Rows from block 2 of the text decoder of a small encoder-decoder audio transcriber, named by matrix and row number. Rows with one number belong to one neuron. Each number is 128 + 32 x the weight over its row's rms, rounded and kept within 0 to 255. All counts start at 0.
After each neuron's rows are labels from the 100 texts, of 14976, where the neuron reaches its highest value: "tokens" is the input token at the peak. Only what is clearly more common there than usual is listed. The data: short read English sentences (LibriTTS-R). In brackets: how many of the 100.
# fc1: MLP up (decoder.blocks.2.mlp.fc1.weight, 960x320), inputs 128-191
# fc2: MLP down (decoder.blocks.2.mlp.fc2.weight, 320x960, transposed), outputs 128-191

fc1.425 [179 110 164 141  92  50 104 133  16 177  95 113  92 114 184 108 146 106 106 127 129  77 159 169 139 114  70 102 150 117 154 139  75 144  88 152 127  76 108 165 113 118 141 109 147 166 130 126 128 185 176 188 166 101 104  74 120 151 134 113  80 183 152 129]
fc2.425 [154 138 114 111 194 146 149 138 128 152 183 122 112  99 123 126 102  75 137  89 137 213 165 163 152 113 108 156 126 111  69  98 135  97  83  77 123 178  60 163 124 179 147 166 128 107  90 180 149 126 100 199 173 124 154  60  76 146  81 123 141 104 104 154]
tokens: "e" (48); "s" (36)

fc1.451 [ 72  94  55 149  93  63 124 132 145 140 106 125 147 159 201 114 151 145  94 101 157 110  68 175 110 117 138  99 136 155 195  75 117 129 131 135 145  67 142 159  81 143  92 125 145 127 110 165 100 170 123 177 141  92 112 119 124 105 143  68 137 140 159  78]
fc2.451 [ 86  95  67 160 134 116 131 140 136 145 108 169 135 123 171 128 153 103 166 174 164 153 111 185  99 112 180 118 120  90 188 102 147  95 119 119 102 128 124 153 136  80 133 165 102  87 151 211 117 174 143 171  93 102 123 211 159  99 169 126 158 109 179  93]
tokens: "a" (30); "o" (13); "<end>" (13); "f" (7)

fc1.357 [127 130 173 111  96 197 149  99 152 170 142  90 163 134 123 183 158  80 142 104 127 114 145 109 139 163  73 153 111  92 139 168 122 202 123 134 184 150 155 170  85 128  74 133 136 142 145 120 129 163 173  71 134 194 124 115  79 184 168 110 163 160  72  79]
fc2.357 [180  83 110  97 112 103  97 133 114 142  73 162 107 154 130 155 160 125 119 171 117 103 116 102 215 114 158 144 116 179  82 133 150  93 154 163  83 175  57 139 168 156 133  95 163 109 150 208 129 107 103 143 156 121 113 118  97  83 138 112  81 141 119  94]
tokens: "'" (78); "w" (11)

fc1.759 [161 117 139 143  98 173 132  93 184 152 107 137 132 109 108  92 112 111 112 170 143 144  62 105 121  88 135  96 148 183  96 131 124 127 107 128 126 127 162  86 166 169 172 134 193 158 186 211 137 154 168 102  95 132 164 131 166 179 118 125 106 150 145  66]
fc2.759 [ 87  86 108 123  97 115 136 128 138 145 140 187 106 117 108 135 118 130 188 116  89 137  58 108 116 185  53 124  90 184 182 116 130 181 116 126  74 148 133  73 136 131 148 135 161 147 107  94 123 139 137 109 120 145 139 158 165  88 150  40 188 169 129  76]
tokens: "e" (91)

fc1.167 [158 114  42 122  64  98 201 110  93 157 108 180  82 168 116  39 103 163 113 150 149 109 117 134 157 144 122 140 139 119 128 149  92 159 134 113 140 137  81 160 201 152 177 139 160 180 156 154 137  94 150 145 154 162 106 167 110 134  71 145 165 147 144 161]
fc2.167 [ 87 107 122 133  51 107 120 144 120  84 163 139 138 117 131 192 136 174  75 106 143  89 116 104 136 174 109  78 103 152 132 128 158 140 109  82 100 137 138 104 130 132 127  65 141 128 109 127 130 115 122  65 104 159  90 159 131 129 105 152 128 112 162  79]
tokens: "h" (93); "d" (7)

fc1.178 [110 145 102 145 101 128 128 157 153 199 136 112 128 146 113 101 176 131 123 134 122 118 143 152 130 106 138 133  60 109 149 105  75 133  94 163 120  58  77 153  75 154 146 112 151 162 153 165 123 109 107 173 120 143 113 115 105 124  57 147 124  71 147 155]
fc2.178 [122 147  88 109 141 164 124  89 150 173 175 108 160 108 108 113 121 117 150 122 168 142 166 177 131 126 168 120 154 193 117 117 111 142 129 148 147 109 101  84 149 148 106  54 128 110  93 177 129 100 100  73 115  91 168 181  89 101  66 144 179  66  73 139]
tokens: "o" (100)

fc1.10 [146 111 176  64 156 121 161 132 123 125 197 178 130 124 146  64 120 102 134 102 127 175 146 105 107 138 119 141 187 114 153 100 138 158  92 165 112  94  96 122 106 184 140 191 133  91 108 115 193 122 147 127 162 151 133  97 137 144 155 163  93 134 143 143]
fc2.10 [142 134  54 179  97 125  99 168 116 110 175 135 149 195  76 119 108 209 110 164 119 107 115 119 127 136 135  78  82 171 163 176 131 158 109  96 116 143 146 159 102 197 165 122 124 173 137  94 120 104 116 145  77  98  93 114 121  89 137 150 119  87 142 119]
tokens: "o" (52); " " (48)

fc1.206 [ 84 121 125  88 117 153 131 138 147 143 119  72 100  86 160  88  76  94 111 169 190 113 184 171  92 180 142 158  85 139 127 167 140 131 167 150 108  88 151 123 112 139 174  44 102 137  98  75 199  78 110  95 123 159 123 157 146 144 135  91 101 137 137  91]
fc2.206 [152 175 186 192 144 125  96 158 130  83 116 173 139 131 183 124 183 141 117  79 116 114 136 118 128 158 191  91 135 112 174 135 146  84 136  85  92 122 180 150 165 144 116 133 122 104  95 179 134  84  89 216 133 108  99  69  87 131 117 105 126 114 127 136]
tokens: "n" (100)

fc1.466 [140 103  95  75 154 155 153 145 120 168 110  51  70 119  82 182 188 155 119 110  96 136  86 155 144 145 154 138 153 165 113 102 131  74 118 190 136 123 112 140 125 126  79 136 129 103 125 131 168 155 102 132 182 119 132 172 168 218 122 132 106 161 161 128]
fc2.466 [106 131 123 103 179 160 131 141 128 115 166 155  86 123 156  70  88 127 132 125 190 150 125 146  96  95 149 134 128 103 167  64 148 167 111 158 129 135 117  30  88 144 155 170 142 144 138  76 108  84  28 132 146 115  64  85 104 138 138  83 139 133 167 110]
tokens: "'" (59); "e" (26)

fc1.359 [165 113  99 148  96 103 124 116 108 172 100 158 103  84 173  95  71 159 130 119 167 142 104 132 123 122  99 124 163  87 157  84  90 153 139 169  62 129  91 144 106 126 145  93 127 118  80 150 199 145 103 155 117 119 137 152 160 124 148 110 148 134 191 149]
fc2.359 [128 125  92 178 111 138 173  77  94  89  90 172 186 144 116 197  40 139 120 182 127  67 127  94 144 133 136 153 110 129 131 120 140 123 164 137 121 124 144  96 143 123 116  91  97 127 163  90  83  76 108  88 136 113 149 107  83 198 115 156 134 120 121 132]
tokens: "a" (64); "e" (24)

fc1.599 [138 114 108 103 120 139 114  99 199  98  79  90 137 174 165 147 102  86 178 181 123 133 147  67 113 235  96 137 102 115 130  51 124 114 105 108 191 134 157 119 101 167 142 176 130 122 117 161  90 171 148 102 120 134 159 109  97 177 117 185  66 122 162 104]
fc2.599 [103  93 111  78 154 147 157 109 122 114 191 136 130  71 146 114  71 137 113 173 211 121  64 104 153 118 104 111  79  63 154 105 113  99 105 152  77 134 106  81 117 170 149 146 131 125  96 114 118 112 145  71 128 137 133  89 142 111 133 125 133  94 120 124]
tokens: " " (100)

fc1.460 [140 136 183 141 107  98 180 144 188 138 102 103 172 141  92 102  84 124 101 116 118 132 140 144 120 125  73 167 125 142 188 144 162 137 120 172 129 118  86 133 176 210 114 129 163 102 122 148 100 122 220 157 155 121 165 147 122 148 161 150 154  53  94  87]
fc2.460 [152 185 150  98 141 120 126 100  94 115 176 138  88 146 149 107 120 117 140 112 188 109 172 134 143 156 109  96 148 140 148 157 108 128  67 136 150 122  96  88 106 103 173 133  67  98 158  82  86 121  63 113 105 161 161  89 152 184 122 176  99 153  83 111]
tokens: "l" (88)

fc1.32 [150 156 162  71 130  87 141 109 165 144 151 212 155 140 145 113 117 196 155 130 129 156 125  84 173 109 145 114 128  98  72 167 104 101 153 136 175  86 152  75  67 173 169 125  93 117 153 141 120 140 141  98 137 117 132 125 156 116 132 127 156 145 148 135]
fc2.32 [179 126 144 155 128 179 119 140 117 121  92 128 112 105  75 142 199  93 114 127  98 194 121 117 110  97  99 121  82 160 141 110  52  55 149  70  50 204 123 105  86 142 129 148 113 142 146 120 119 180  63 171 165 122 165 110 160 156 178 115 137 132 126 116]
tokens: "e" (88); "s" (12)

fc1.37 [132 112 128 133 164 164 102 150 137 137 129 152 199 142 124 143  76 192 111 156  81 138 142 160 142 191  86 100 139 109 120  98  96 111 144 138 127 111 136 182  76 135  82 142 132 131 150 135 135 144 144 105  79 181 120 165 139 148 129 150 171  47  66 101]
fc2.37 [126  98 128 135 113  75 133 119 130  97 120 120 126 131 148  99 111 166 127 122 152  86 131 127 115 161  61 143 129  99 139 152 174 150  91  93 132 105  99 109 152 108 156 139  78 122 164 133 157 145 144  62 141 157 110 155 179 154 124 122 153 135 157 145]
tokens: "'" (65); "u" (35)

fc1.220 [119  96 143 153 124 140 118 111 156 149 134 107 142 108 104 147 138 114 127 154 131  68 157  86  41 174 117 116 152 135 134  62 116 121 125 150  23 133  95 148 134 141  87 101 174 144 139 165 114 112 100 140 135 208 133 131 155  70 134 106 105 111 140 153]
fc2.220 [139 156 151 101  63 172 144 168 123 184  98 161 127 135 151  94 162 185 182 109 146 118 121 136 154 113 123  84 165 123 146 122 134 184 103 118 205 179 161 123  76 127 122 134 111 102 106  90 112 109 159 143 154 101 101 119 136 129 124 151 177 174 125  62]
tokens: " " (94)

fc1.319 [114 126 162 150  93  97 119 130 165 156  93 164  75  86 161 169 104 130 116 179 108 121 160 131 110 125  89 120 181 120 101 138 100 138 113 149 136 140  99  79 146 124  95  31 153 168 129 159 159 153  63 166 111 176 109 109 185 112 157 132 172 131 130 157]
fc2.319 [ 98 195 126 117 161 164 141 109 131  70 184 128 157 128  68 137  90 139 114 162 157 106 138 118 150 160 146 131 170  96 195 140  85  90 140 160 129 193 119 108 133  99 106 127 126 118 106 136 177 205  90  86 166  83 148 143 134 203 104 187  91 171 103 127]
tokens: "h" (100)

fc1.431 [141  98 182  70 124  98 163  74 109 113 186 116 123 118  83  60  98 115  93 167 154 161  79 132 123 154 149 109 107 130 156  97 116 128 113  88 138 115 241 108  97 126  93  98 117 167 139 118 107 117 129 182 112 112 121  96 143 158 175 126  48  90  82 133]
fc2.431 [114 148 109 124  97 185 144 139 150 175 159 132  83 158 129 183 111 110  91  85 166 121 193 115  75 164 149 134 107 136 101 107 156 142  53 131  73 166 151 138 144 101 209 184 190 183 138 121 155 137 155 139  85  70 157 153 104 121 190 106  94 149 117  61]
tokens: "k" (67); "r" (33)

fc1.605 [146 121 102 141 122 130 173  88 165 151 115 170 154 103 117 161  98 147 136 107  83 134 158 119 139  85 138 100  76 173 149 147 136 150 130 152 107 120 160 138 102  58  92 154  96 142 141  86 102 120 162  87 166 113 130 108 153 117 116 112 100 147 136 176]
fc2.605 [135 105 116 105 130 112 142  97 176  74 169 124 110 145 143 129  86 111 120  66 109 115 116 121 172  92 152 155  81 162 110 179 120 152  82  92  96 129  73 161 123 184 102 179 155 105 154 107 164  87 150 130 140 122 121 189 130 115  88 132 101 173 125 118]
tokens: "n" (79); "l" (21)

fc1.76 [129 104 123  94 108 140 134 145 133 154 129 169 101 111  98  48 172 175 105 129  45 195 106 142 144 107 119 146 159 141  89 102 140 146  75 148 106  96 106 107 123 114 160 144 152 168 137 113 163 113 174 172 174 120 100 102 116 199 118 167 135 130 111 103]
fc2.76 [ 93 101 122 139 141  81 156 110  84 134 124 155 119 131  72  82 134 115 152  97 104 123 118 136  82 116  70  98 114 168 118 114 184  89 164 162  73 141  57 136 147 114 158   6 151 151 139 152  76 118 143 141 102  92 131 157 135 136 100 127 105  91 118 158]
tokens: "o" (56); "i" (17); "a" (15); "<end>" (11)

fc1.293 [ 98 115 157 166  55 112 128  85 126 130 169 112  89 132 129 124 211 102 150 154 217 110  94  93 111 147 124 150 105 151 132 133 129 154  89 146 168 155  50 110 123 151 155 133 129 110 102 107  75 169 105 145 134 148 126 101 204 143 148 113 133 160 159 147]
fc2.293 [160 168  70  92 114 121  69  85 172 134 119 131 112 146 108 138 143 107 112 154 102 161 131 100 112 116 122 121 185 181  90 143 129 118 173 124 127 140 166 158 153  96  93  64 119 105 112 141 117 109 116 163 107 111 158  85 103 169 177 189  71  93 102 150]
tokens: "a" (100)

fc1.363 [103 133 100  99 127 118 192 121 141  72  89 136 110  81  76 119 125 143 165 118 137 177 128 119  74 115 110 157 106  84 150 182 152  56 104 116  98 164 110 155  99 116 117 145 120  84 187 153  81 130 108  59 180 133 113 121 101  84 120 111 111 190 136 128]
fc2.363 [130 106 145 111  96 165 112 141 109 180 121  94 131 149 134  97 168 170 159 196 138 102 126 102 124 134 185 121 141  66 115 150 163 167  86 193 152 200 110  78 168 147 124 129 135 122 107 135  62 134 107 130 164 152 103 118 156 105 106 164 110  98  64 131]
tokens: "l" (100)

fc1.707 [126 105 165 146  95 179 146 129 122 136 169  96 133 122 105 126 140 105 154  83  87 158 115 165  80 155  73  94 171  96 186 121 111 118 141 138 133 196 190 132  63 126  78  89 106 134  89 194  86 100 156 166 136 116 117 129 127 203 157 103 109 147  99 144]
fc2.707 [123  55 179 147 115 108 118 146 136 103 136 107 127 191 115 113 179 105  55 122 115 101 134 116 142 203 145 108 162  98 132 142 179 102  82 141 128 190 167 100 104 121 108 133 119 114 158 109  61 151  95 181 166 147 174 102 103  70 105 115 144 197 121 109]
tokens: "k" (100)

fc1.545 [ 94 161 152 134  88 106  77 144  90  95 154  99  28  99 104 118 174 144 105 133  72 113 131  72 112 102  69 102 111 121 166 149 105 144 130 116 128 129 169  55  88 143  99 133 107 162  66 176 109 113  84  94 145 120  99  91 125 101 146 178 112 128 156 108]
fc2.545 [189  80 136 120  90 138 106 157 134  50 129 156  97 110 132 116 116  91  79 105 191 128 147 107 131 163 146 144 181 110 109 146 158  79  77 189 134 185 146 133 152 110 121  74 121 155 151 107 126 120 129 138 110 106 131 108 167 133  97 122 147 130 131 127]
tokens: "k" (54); "p" (18); "i" (15); "b" (8)

fc1.224 [118 148 118 135  74 111 115 138 149 169 176 109 127 112  91 165 166 155  96 106 125 139  55 154 108 131 202 105 192 142  92 138 115 119 146 125 115 124 126 105 136 112 116 106 173 113 117 172 140  93 171  89 176  80 110 143  78  68 129 151  84 139 132  97]
fc2.224 [124 108 105 128  87 177  89 134  96 152 125 121 135 178 127 132 121 146  77 137 122 101 165 100 106 100  69  95 127 139 187 216 164  90 124 128 167 137 158  73 113 156 236 159 167 107 121 162  69 155 126 227 159 145 106 106  58  49 178 188 171 158 135 133]
tokens: "a" (94)

fc1.214 [165  63 148 142 110  86 119 120 145  95 103 127 111 186 140 115 174 135 164 141 126 140  84 125 101 142 120 162 134 102  99  93 122 196 127 142 130 119 216 150 166 124 131  99 155 105 116 163 140 118 127 116 118 108 102 151 157  97 181  98  56 146 129 151]
fc2.214 [ 92 132 108 104 190  96 109 112 189 177 140 138 146 156  84 175 146 109 108  68 123 101  80 136 148 139 124 124 140 125 101 117 136 126 133 149 147 147 148  60 163 133 115 104 134 124  98 154  77 121 140 129 121  80 154 155 109 139 164 170 199 122 130 130]
tokens: "o" (47); "i" (28); "n" (25)

fc1.260 [127 131  95 117 139 142 146 129 108  87 147  77 143 167 125 123 136 152 184 109 143 136  82 171  97 116 142 168  55 142 112 124 134  63  80 154 143 148  50 156 101  83 175 139 161 110 179 166 164 122 137 137 162 185 132  85 108 182 156 137  76 107 171 183]
fc2.260 [134 122 152 158 169 146 182 111 147 162 143 102 109 145  98  33  53 112  85 145 137  74 151 169 112 125 101 119 190 141 107 122 196 131  97 164 132 147 138  94 178 122  85 100 158 190 135  66 126 132 131 108 140 123 139 113 164 109 140 165 118  96 112 121]
tokens: "o" (89)

fc1.485 [132 114  78 159 113 112 131 134 142 136 138 101 148 108 131 127 155 160 176  85 155 147 102 118 103 189 127 135 117 149  72 120 149  86 116 147 154 155 126 121 129 103  59 148  56 169  80 120 168 176 119 132 140 149 122 130 160 160 123 179 143  98  97 116]
fc2.485 [ 98  80 172 101 132 137 111 129 181 145  98  94 113 160 117 110 162 153  99  89  78 109 155 103 176 139 151 140 154 119 111 116 137 130 132 104 195 129 141  84  65 115 167 180  94 134 198 115  93  42 118 145  70 105  57 107 153 142  70  95 150 156 119  74]
tokens: "'" (100)

fc1.183 [ 70 157 156 125  86  92  99 138 154 148 143 138 143 158 164 210  89  93 109 113 144 128 118 118 108  86  90 111 108 144 185  81 124 163 154 138 115  96 101 117  66 173 168  78 162 154  96 131 143 140  76 162 149 143 101 151 153 115 174  86 109 116 129 151]
fc2.183 [ 72 143 102 141 191 106 116 187 134 138  88 191 141 101 164 119 140 174 127 157  79  93 143  81 138 189 170 101  92 109  87 132 125 114 108 167  97 115 187 111  95  92 166 133 132 181 162 105  99 158 109 157  98 135 127 116 133 108  79 143 186 137 121 148]
tokens: " " (100)

fc1.222 [150 136 110  97 131  64 111 138 157 110 137 159 173 123  84  96 133 183 124  93 124 128 145 106 112 167 175 160 120 121  87  92 134  95 140 112  94 145 139 177 166  99 102 158 177 149 179  83 105 131 142 136 120  98 153 171 103 111 144 155 142 139  83 107]
fc2.222 [121 193 113 157 142  81 163  96 132 147 132 157  66 157  85 125 154  95 123 113  67 160 104 162 129 154 144 139  99 139  88  96 133  70  91 108 148  69 120 135 194 118 150  95 141 153 151  73 123 112 130 156 117 101  94 154  93 161 146  34 182 142 127  95]
tokens: "a" (87); "s" (13)

fc1.248 [165 147 186 156  84  82 118 176 128 114 139 143 126 109 183 144 147 108 150 103 102 116  62 193  73 143 123 186 153  98 116 121 146 107  82  87 107 133 136 172 105 129 142  89 124 104 166  63 156 154 170 104  90 138 118 138 156 124 136 171 161 158 162 192]
fc2.248 [128  97 164 124  95 143 100 141  97 141 107 140  98 167 152 125 152 118 180 168  84 162 120 115 189 108 212 173 146 114  76 162  70 134 142 158 172 155 127  71 149 126 102 113 106 109  69 130  51 153 126 125 151 159 119 122 169  91 208  55  39 131 165  97]
tokens: "h" (68)

fc1.9 [101 136 113 145 104 137 103  85 110 156 175 171  57  90 117  39 120 135 163 183 150  78 149 158 173 122 141 112 208 126 144  78  91 190 137 139  99 153 116 148 182 130  99 141 153 156 114 122 201 137 160 108 114 117 141 137   8 147  99 135 121 185 108 102]
fc2.9 [149 146  91 144 110 102 112 203 124  81 162 154 137  84 121 161 122 133 136 170 141 139 117 141 122 128 144 155 121 141 140 137 111 151 148  75 142 128 168 110 222 130  63  92 136 175 157 128 136 125 135 163 116 105 108 194  95 139 143 123 171 130 149 110]
tokens: "h" (100)

fc1.678 [113 114 137 118  60  73 121 106 158 151 172 102 104 142 158  94 131  99 152 111 109 139 176 170 147 158 119 142  84 157 129 159 104 101 140 113 120 113 114 109 108 165 158 129 153 158 116  43 155 149 171  99 154  74 149  93 163 126 140 182 103 110 159 109]
fc2.678 [119 185 156  67 120 110 118 100 141 136 145 180 152 112 175  89 106 102  98 142 104 112 109  96 143 117 122 128 107 134 126 107 141 115 165 166 130 146  82 120 146  71 151 101 114 121 121 167 161 134 112  93  62 103  75  80 128 110 119  86 121  78  60 107]
tokens: "l" (79); "w" (16)

fc1.455 [ 50 129 151  98 138 157 146 129 113  94 161 124 150 195 126 119 155 149  84 169 172 129 139 105 183 142 158 141 112 145 146 107 121 150  77 140 157 153 191 169 122  96 114 105 171 157 127 113 125 178 125 145 183 128 113 102 131 130 151 204 123  79 155 135]
fc2.455 [116 131 174 156 180 134 120 160 151 145 116 130 125 122 176 142 100 168 109  93 125  69  65 142 136 131 109  88 165  91 150 130 161 180 134 200 149 144 152 130 135  73 160 121 129 166 146 135  38 105 120  97 108  68 120  78 182 208 153  78 108 114  91 139]
tokens: "a" (100)

fc1.59 [134 193 135 127 136 194  78 159  64 175 113 157 114 163 164 126  63  97 131 133 134 144 104 212 108 126 186 115 141  97 119 183 102 124 136  76 146  95 127  95 115  59 112 108  68 108  90 127  94  86  86 104  95 152 120 135 126 116 104 136 166  81 198 172]
fc2.59 [ 91 109 116  80 166 147 105  96 104 179 169 125 129 160 145 135 183  80 147 136 158 142  99  82 126 156 182 103 116  95 121 129 169 122  89 121 102 136 146 143 126 142  89 165 163 136 137  81 112 124  86 181 168 126  97 106 147 139 147 122  88 132  87 145]
tokens: " " (52)

fc1.754 [ 79 131 172  65 166  58  90 127 171 191 174 138 156 154 154 116 166 148 133 111 123 127 150 168 146 145  92 109 156 114 164 190 121 142 112 117  85 103 192 151  77 116 119 151 140  78  98 136  74 150 157 133 170 140 117 114  88 212 135 118 129 140  68 174]
fc2.754 [150 109 159 132  96 139 108 132  73 187 119 123 126 150 114  88 126 126 168 218 145 145 109 115 152 143 164  99 125 102 149 108 165 126 123 148 181 113 111  71 146 172 125 100  92 124 124 105  98 134 115 143 139 121 146 117 113  92  97 159 129 146  80 143]
tokens: " " (91)

fc1.585 [ 54 100 116  81 167 139 117 173 149 209 110 104  90 118 150  85 156  93  89 105 149 122 123 138 154 129 112 184 122 190  99 132  65  87 120 107  90  98  91 134 152 103 116 118 115 107 179 101 125 105  97  59 152 122 111 106  95 108 187 110 131 115 161 117]
fc2.585 [147 161  70  58 135 108 153  95 142 126 156 132  69 112  99 151 176 119 159 181  46 119 139 107  45 121 134 151 129  94  39 170 148 145  90 116 104 179 111  74 137  92 103 118 123 141  47 117  64 126 174 148 179  98 175  91 126 136 143 113  54  80 147 151]
tokens: "o" (84); "q" (7)

fc1.641 [156 172 127 125 117 123 127  60 176 112 136 130 118 100 104 138 107 149 127 178 105 113 108 150 131 145 170 125 135 145 135 157 168 112 180 139 160 143 125 142 130 146 151 105 150 156  64 119 140 150  86 172 165 109  85 112  95  92 114 132 181 143  93  82]
fc2.641 [159 116 165 106 184 144 103 150 135 123 116  91 186  80  90 148 121 109 118 110 147 151 125 137 179 104 160 123 149 120 150 179  63  99 144 131 176 169  98 119  87 111 113 145  60 148 151 146 116 161  98  93  85 172 137 129 130  76 147 183 146 135 106 152]
tokens: "h" (98)

fc1.668 [145 144 106 173 157  65 101 145 111 126 188 142 164 100 130 150 127 116  97 166  94 145 130 164 137  81  76 133 149 152 143 125 165 151  90 141 132 187  80 177  81 136 141 167  79 161 139 188 137  64 138 136 110 181  86  93 108 167  70 125 146 102 121 160]
fc2.668 [149 158 144 118 144 151 140  48 117 164 172 120 157 143 106 157 136  89 143 122 113  99 103 144 143 165 157 129 131 116  37 106 139 122 141 121  97  55  82  91  88 138 105  81  78 187 124 128 162 104 143 132 109  82 166 128 155 130 119 185 154  64 151 162]
tokens: "e" (96)

fc1.683 [ 98 117  98 122 146 142 152  61 142 105 179  71 166 129 133 194 164 101 117 128 130 131 147 125 127 150 142 151  69 110  97 103 137 107  75 172 153 154 135  41 204 118  77 161 158 149 179 133 114 136 139 126 107 132 113 158  97 138  86  73  76  70 149 111]
fc2.683 [113 144 128 131  81  69 119 131 131 133  87 174 158 102 167 166 166  81 146 124 138 110  97 114 128 116 109 122 130 106 158 142 141 133 143 103  76 121 189 156  56 149 141 114 156  64 114 130 127 115  89 148  69 159 157 123 131 110 152 140 181 154 134 101]
tokens: "e" (100)

fc1.148 [143 117 169  79 140  87 173 106 119 144 121 127 121 149  90  97  72 139 117 177 103 163 164  80 168 156 161 163 144 168 168 150  95 118 135 110 172 134 131 103  96 105  80 110 105 134 152 206 184 124 135  43 108 121 143 135 149 111 130 163 143 106 129 139]
fc2.148 [107 119 135  94 118 111 150 102 161 135  85 125 134 159 127 163 137  89  38 115 127 105 190  95 127 160 162 124  89  93  95 103 140  93 129  95 113 118  27 134  86 106 103 134  85 152 174 105 138 101 165 126 148 141 155 152 158  88 183 120 137 182 110 123]
tokens: "l" (41); "r" (29); "e" (28)

fc1.527 [113 120 119 104 150 144 177  78 130  88 145 130 113 135  82 129  50 164 125 178 101  77 195 188 139 129 122 113 158 127 152 104 184 103 146 101 132 155 122 137 165  96 106 118 153 142 146 171 134 158 141 119 140 140 107 114 104 170 153 129 101 161 131  80]
fc2.527 [ 99 155  97 164 136 132 146 131 154 120 130  94  72 145 147 113  76 122  96 128 144 115 122  84 122 141 181 111 105 157 148 107  70  95 185 121 132 151 149 129 139 154 138 174 165 169 156 138 116 138 112 154 120 143 153  71  76 180 135 207 121 184 105 110]
tokens: "h" (100)

fc1.418 [140  65  54 141  73  82 105 145 118 136 190  93 119  74 133 107  92 178  77 126 161 142 148 163 112  86 154 186  90 187 151 160  72 138  98 157 153  81 160 186  85 164  91 146 134 107  90 120 144 154  91 127 137 104 140 130 118 100 122 188 146 134  69 112]
fc2.418 [162  60 150  80 160 129 107 149  86 124 109 125  80  55 177 169 144 147 132 150 160 100 156 127 157  63 138 132  92 130 160 183 145 182 149 143 123 123  81 142 154 102 134 111 171 126 146  94  97 109 116 132 184 139 167 128 140 153  94 147 102 160 137  80]
tokens: "h" (100)

fc1.560 [145 117 161 128 133 114 170 124 129 157  92 196  91 152 144 127 156 113 145 121  95 157 195 157 130 109 130 143 123 134 164 117 160 161 112 179 138 146  84 126 113 113 148 121 157  91 156 130 121  29 118 134 143 155 128  90 155 156 165 177 164  87  72 159]
fc2.560 [148 129 123 184 151 150 132 169 224 135 133 158 150 113 100 162  49  85 101 121  89  98 135 173 111 110 147 144  96  82  86  95  90 120 153  70 140 133  88 139  68  70 123 108 106 146 155 125 165 101 116 109  95 130  78 183 147 121 105 125 105 109 112 106]
tokens: "n" (59); "r" (23); "l" (14)

fc1.230 [159 139 104  93  98 122 119 126 142 169 143 125 177 116 150 120 147 156  54 129 163  81 144 132 113 154 102 135 105 137 121 174  74 136 166 102 160 100 123 183 139 110 132 104  94 102 146 162 162 149  72 171 164 103 149 158 187 159 123  89 137 108  90 150]
fc2.230 [127 127 236 146 102 121 118 124 179 114 139 135 116 108 175  86 172  95  78 133  85 162 162 175 152 140 139 194 127 101  95  99 113 152 129 130 120 184 147 170 147 123  97  66 111 145 170 181 171 135 130 141 153  91 134 164 127 181 111  99 114  78  86 108]
tokens: "n" (100)

fc1.294 [ 65 114 120 155 137 153 122 125 173 156 156 158 180 103 103 180 174  68 134 124 109 159 176 150 142 115 142  86 129 140 109  76 123 152 148 106 137 213 133 128 173 102 125  98 118 115 149 153 115 136 139  91  58 109 111 128  82  88  94 100 113 126 194 132]
fc2.294 [128 148 162 123 111 119 135 118 164  57 123 171 121 114  78 147 150 186 125  79 118 118 151 126 100 186 146 101 170  71  77 147 154  99 140 124 136 131 129 108  97  98 156 126  84  98  97 112 129 143 129 124 123 187  66 152 112 123 132 163  85 136 138 124]
tokens: "a" (37); "e" (37); "r" (16)

fc1.654 [130 127 140 122  76 108 113 166  98 135 140 140 110 131 172 142 139 150 178 124 187 112 113  92  95 165  45 119  99 116 193 165 142 176 147  97 106 123 185 102 132 155  71  84  99 129  95 161  91 117  70 173 121 148  96 122 169 183 125 132 108 169 106 148]
fc2.654 [135 131 147 136 118 156  83 169 154 101  91 152 133 112 108 117 132 111 106  78 105 123 174 122 182 163 173 102 141  86  86 169 129  58  83 102 186 147 140 186 143 120 154 156 149 146 131 118 150 161  93 208  99 118 162  79 110 134  79 109 143 156 142  88]
tokens: "k" (99)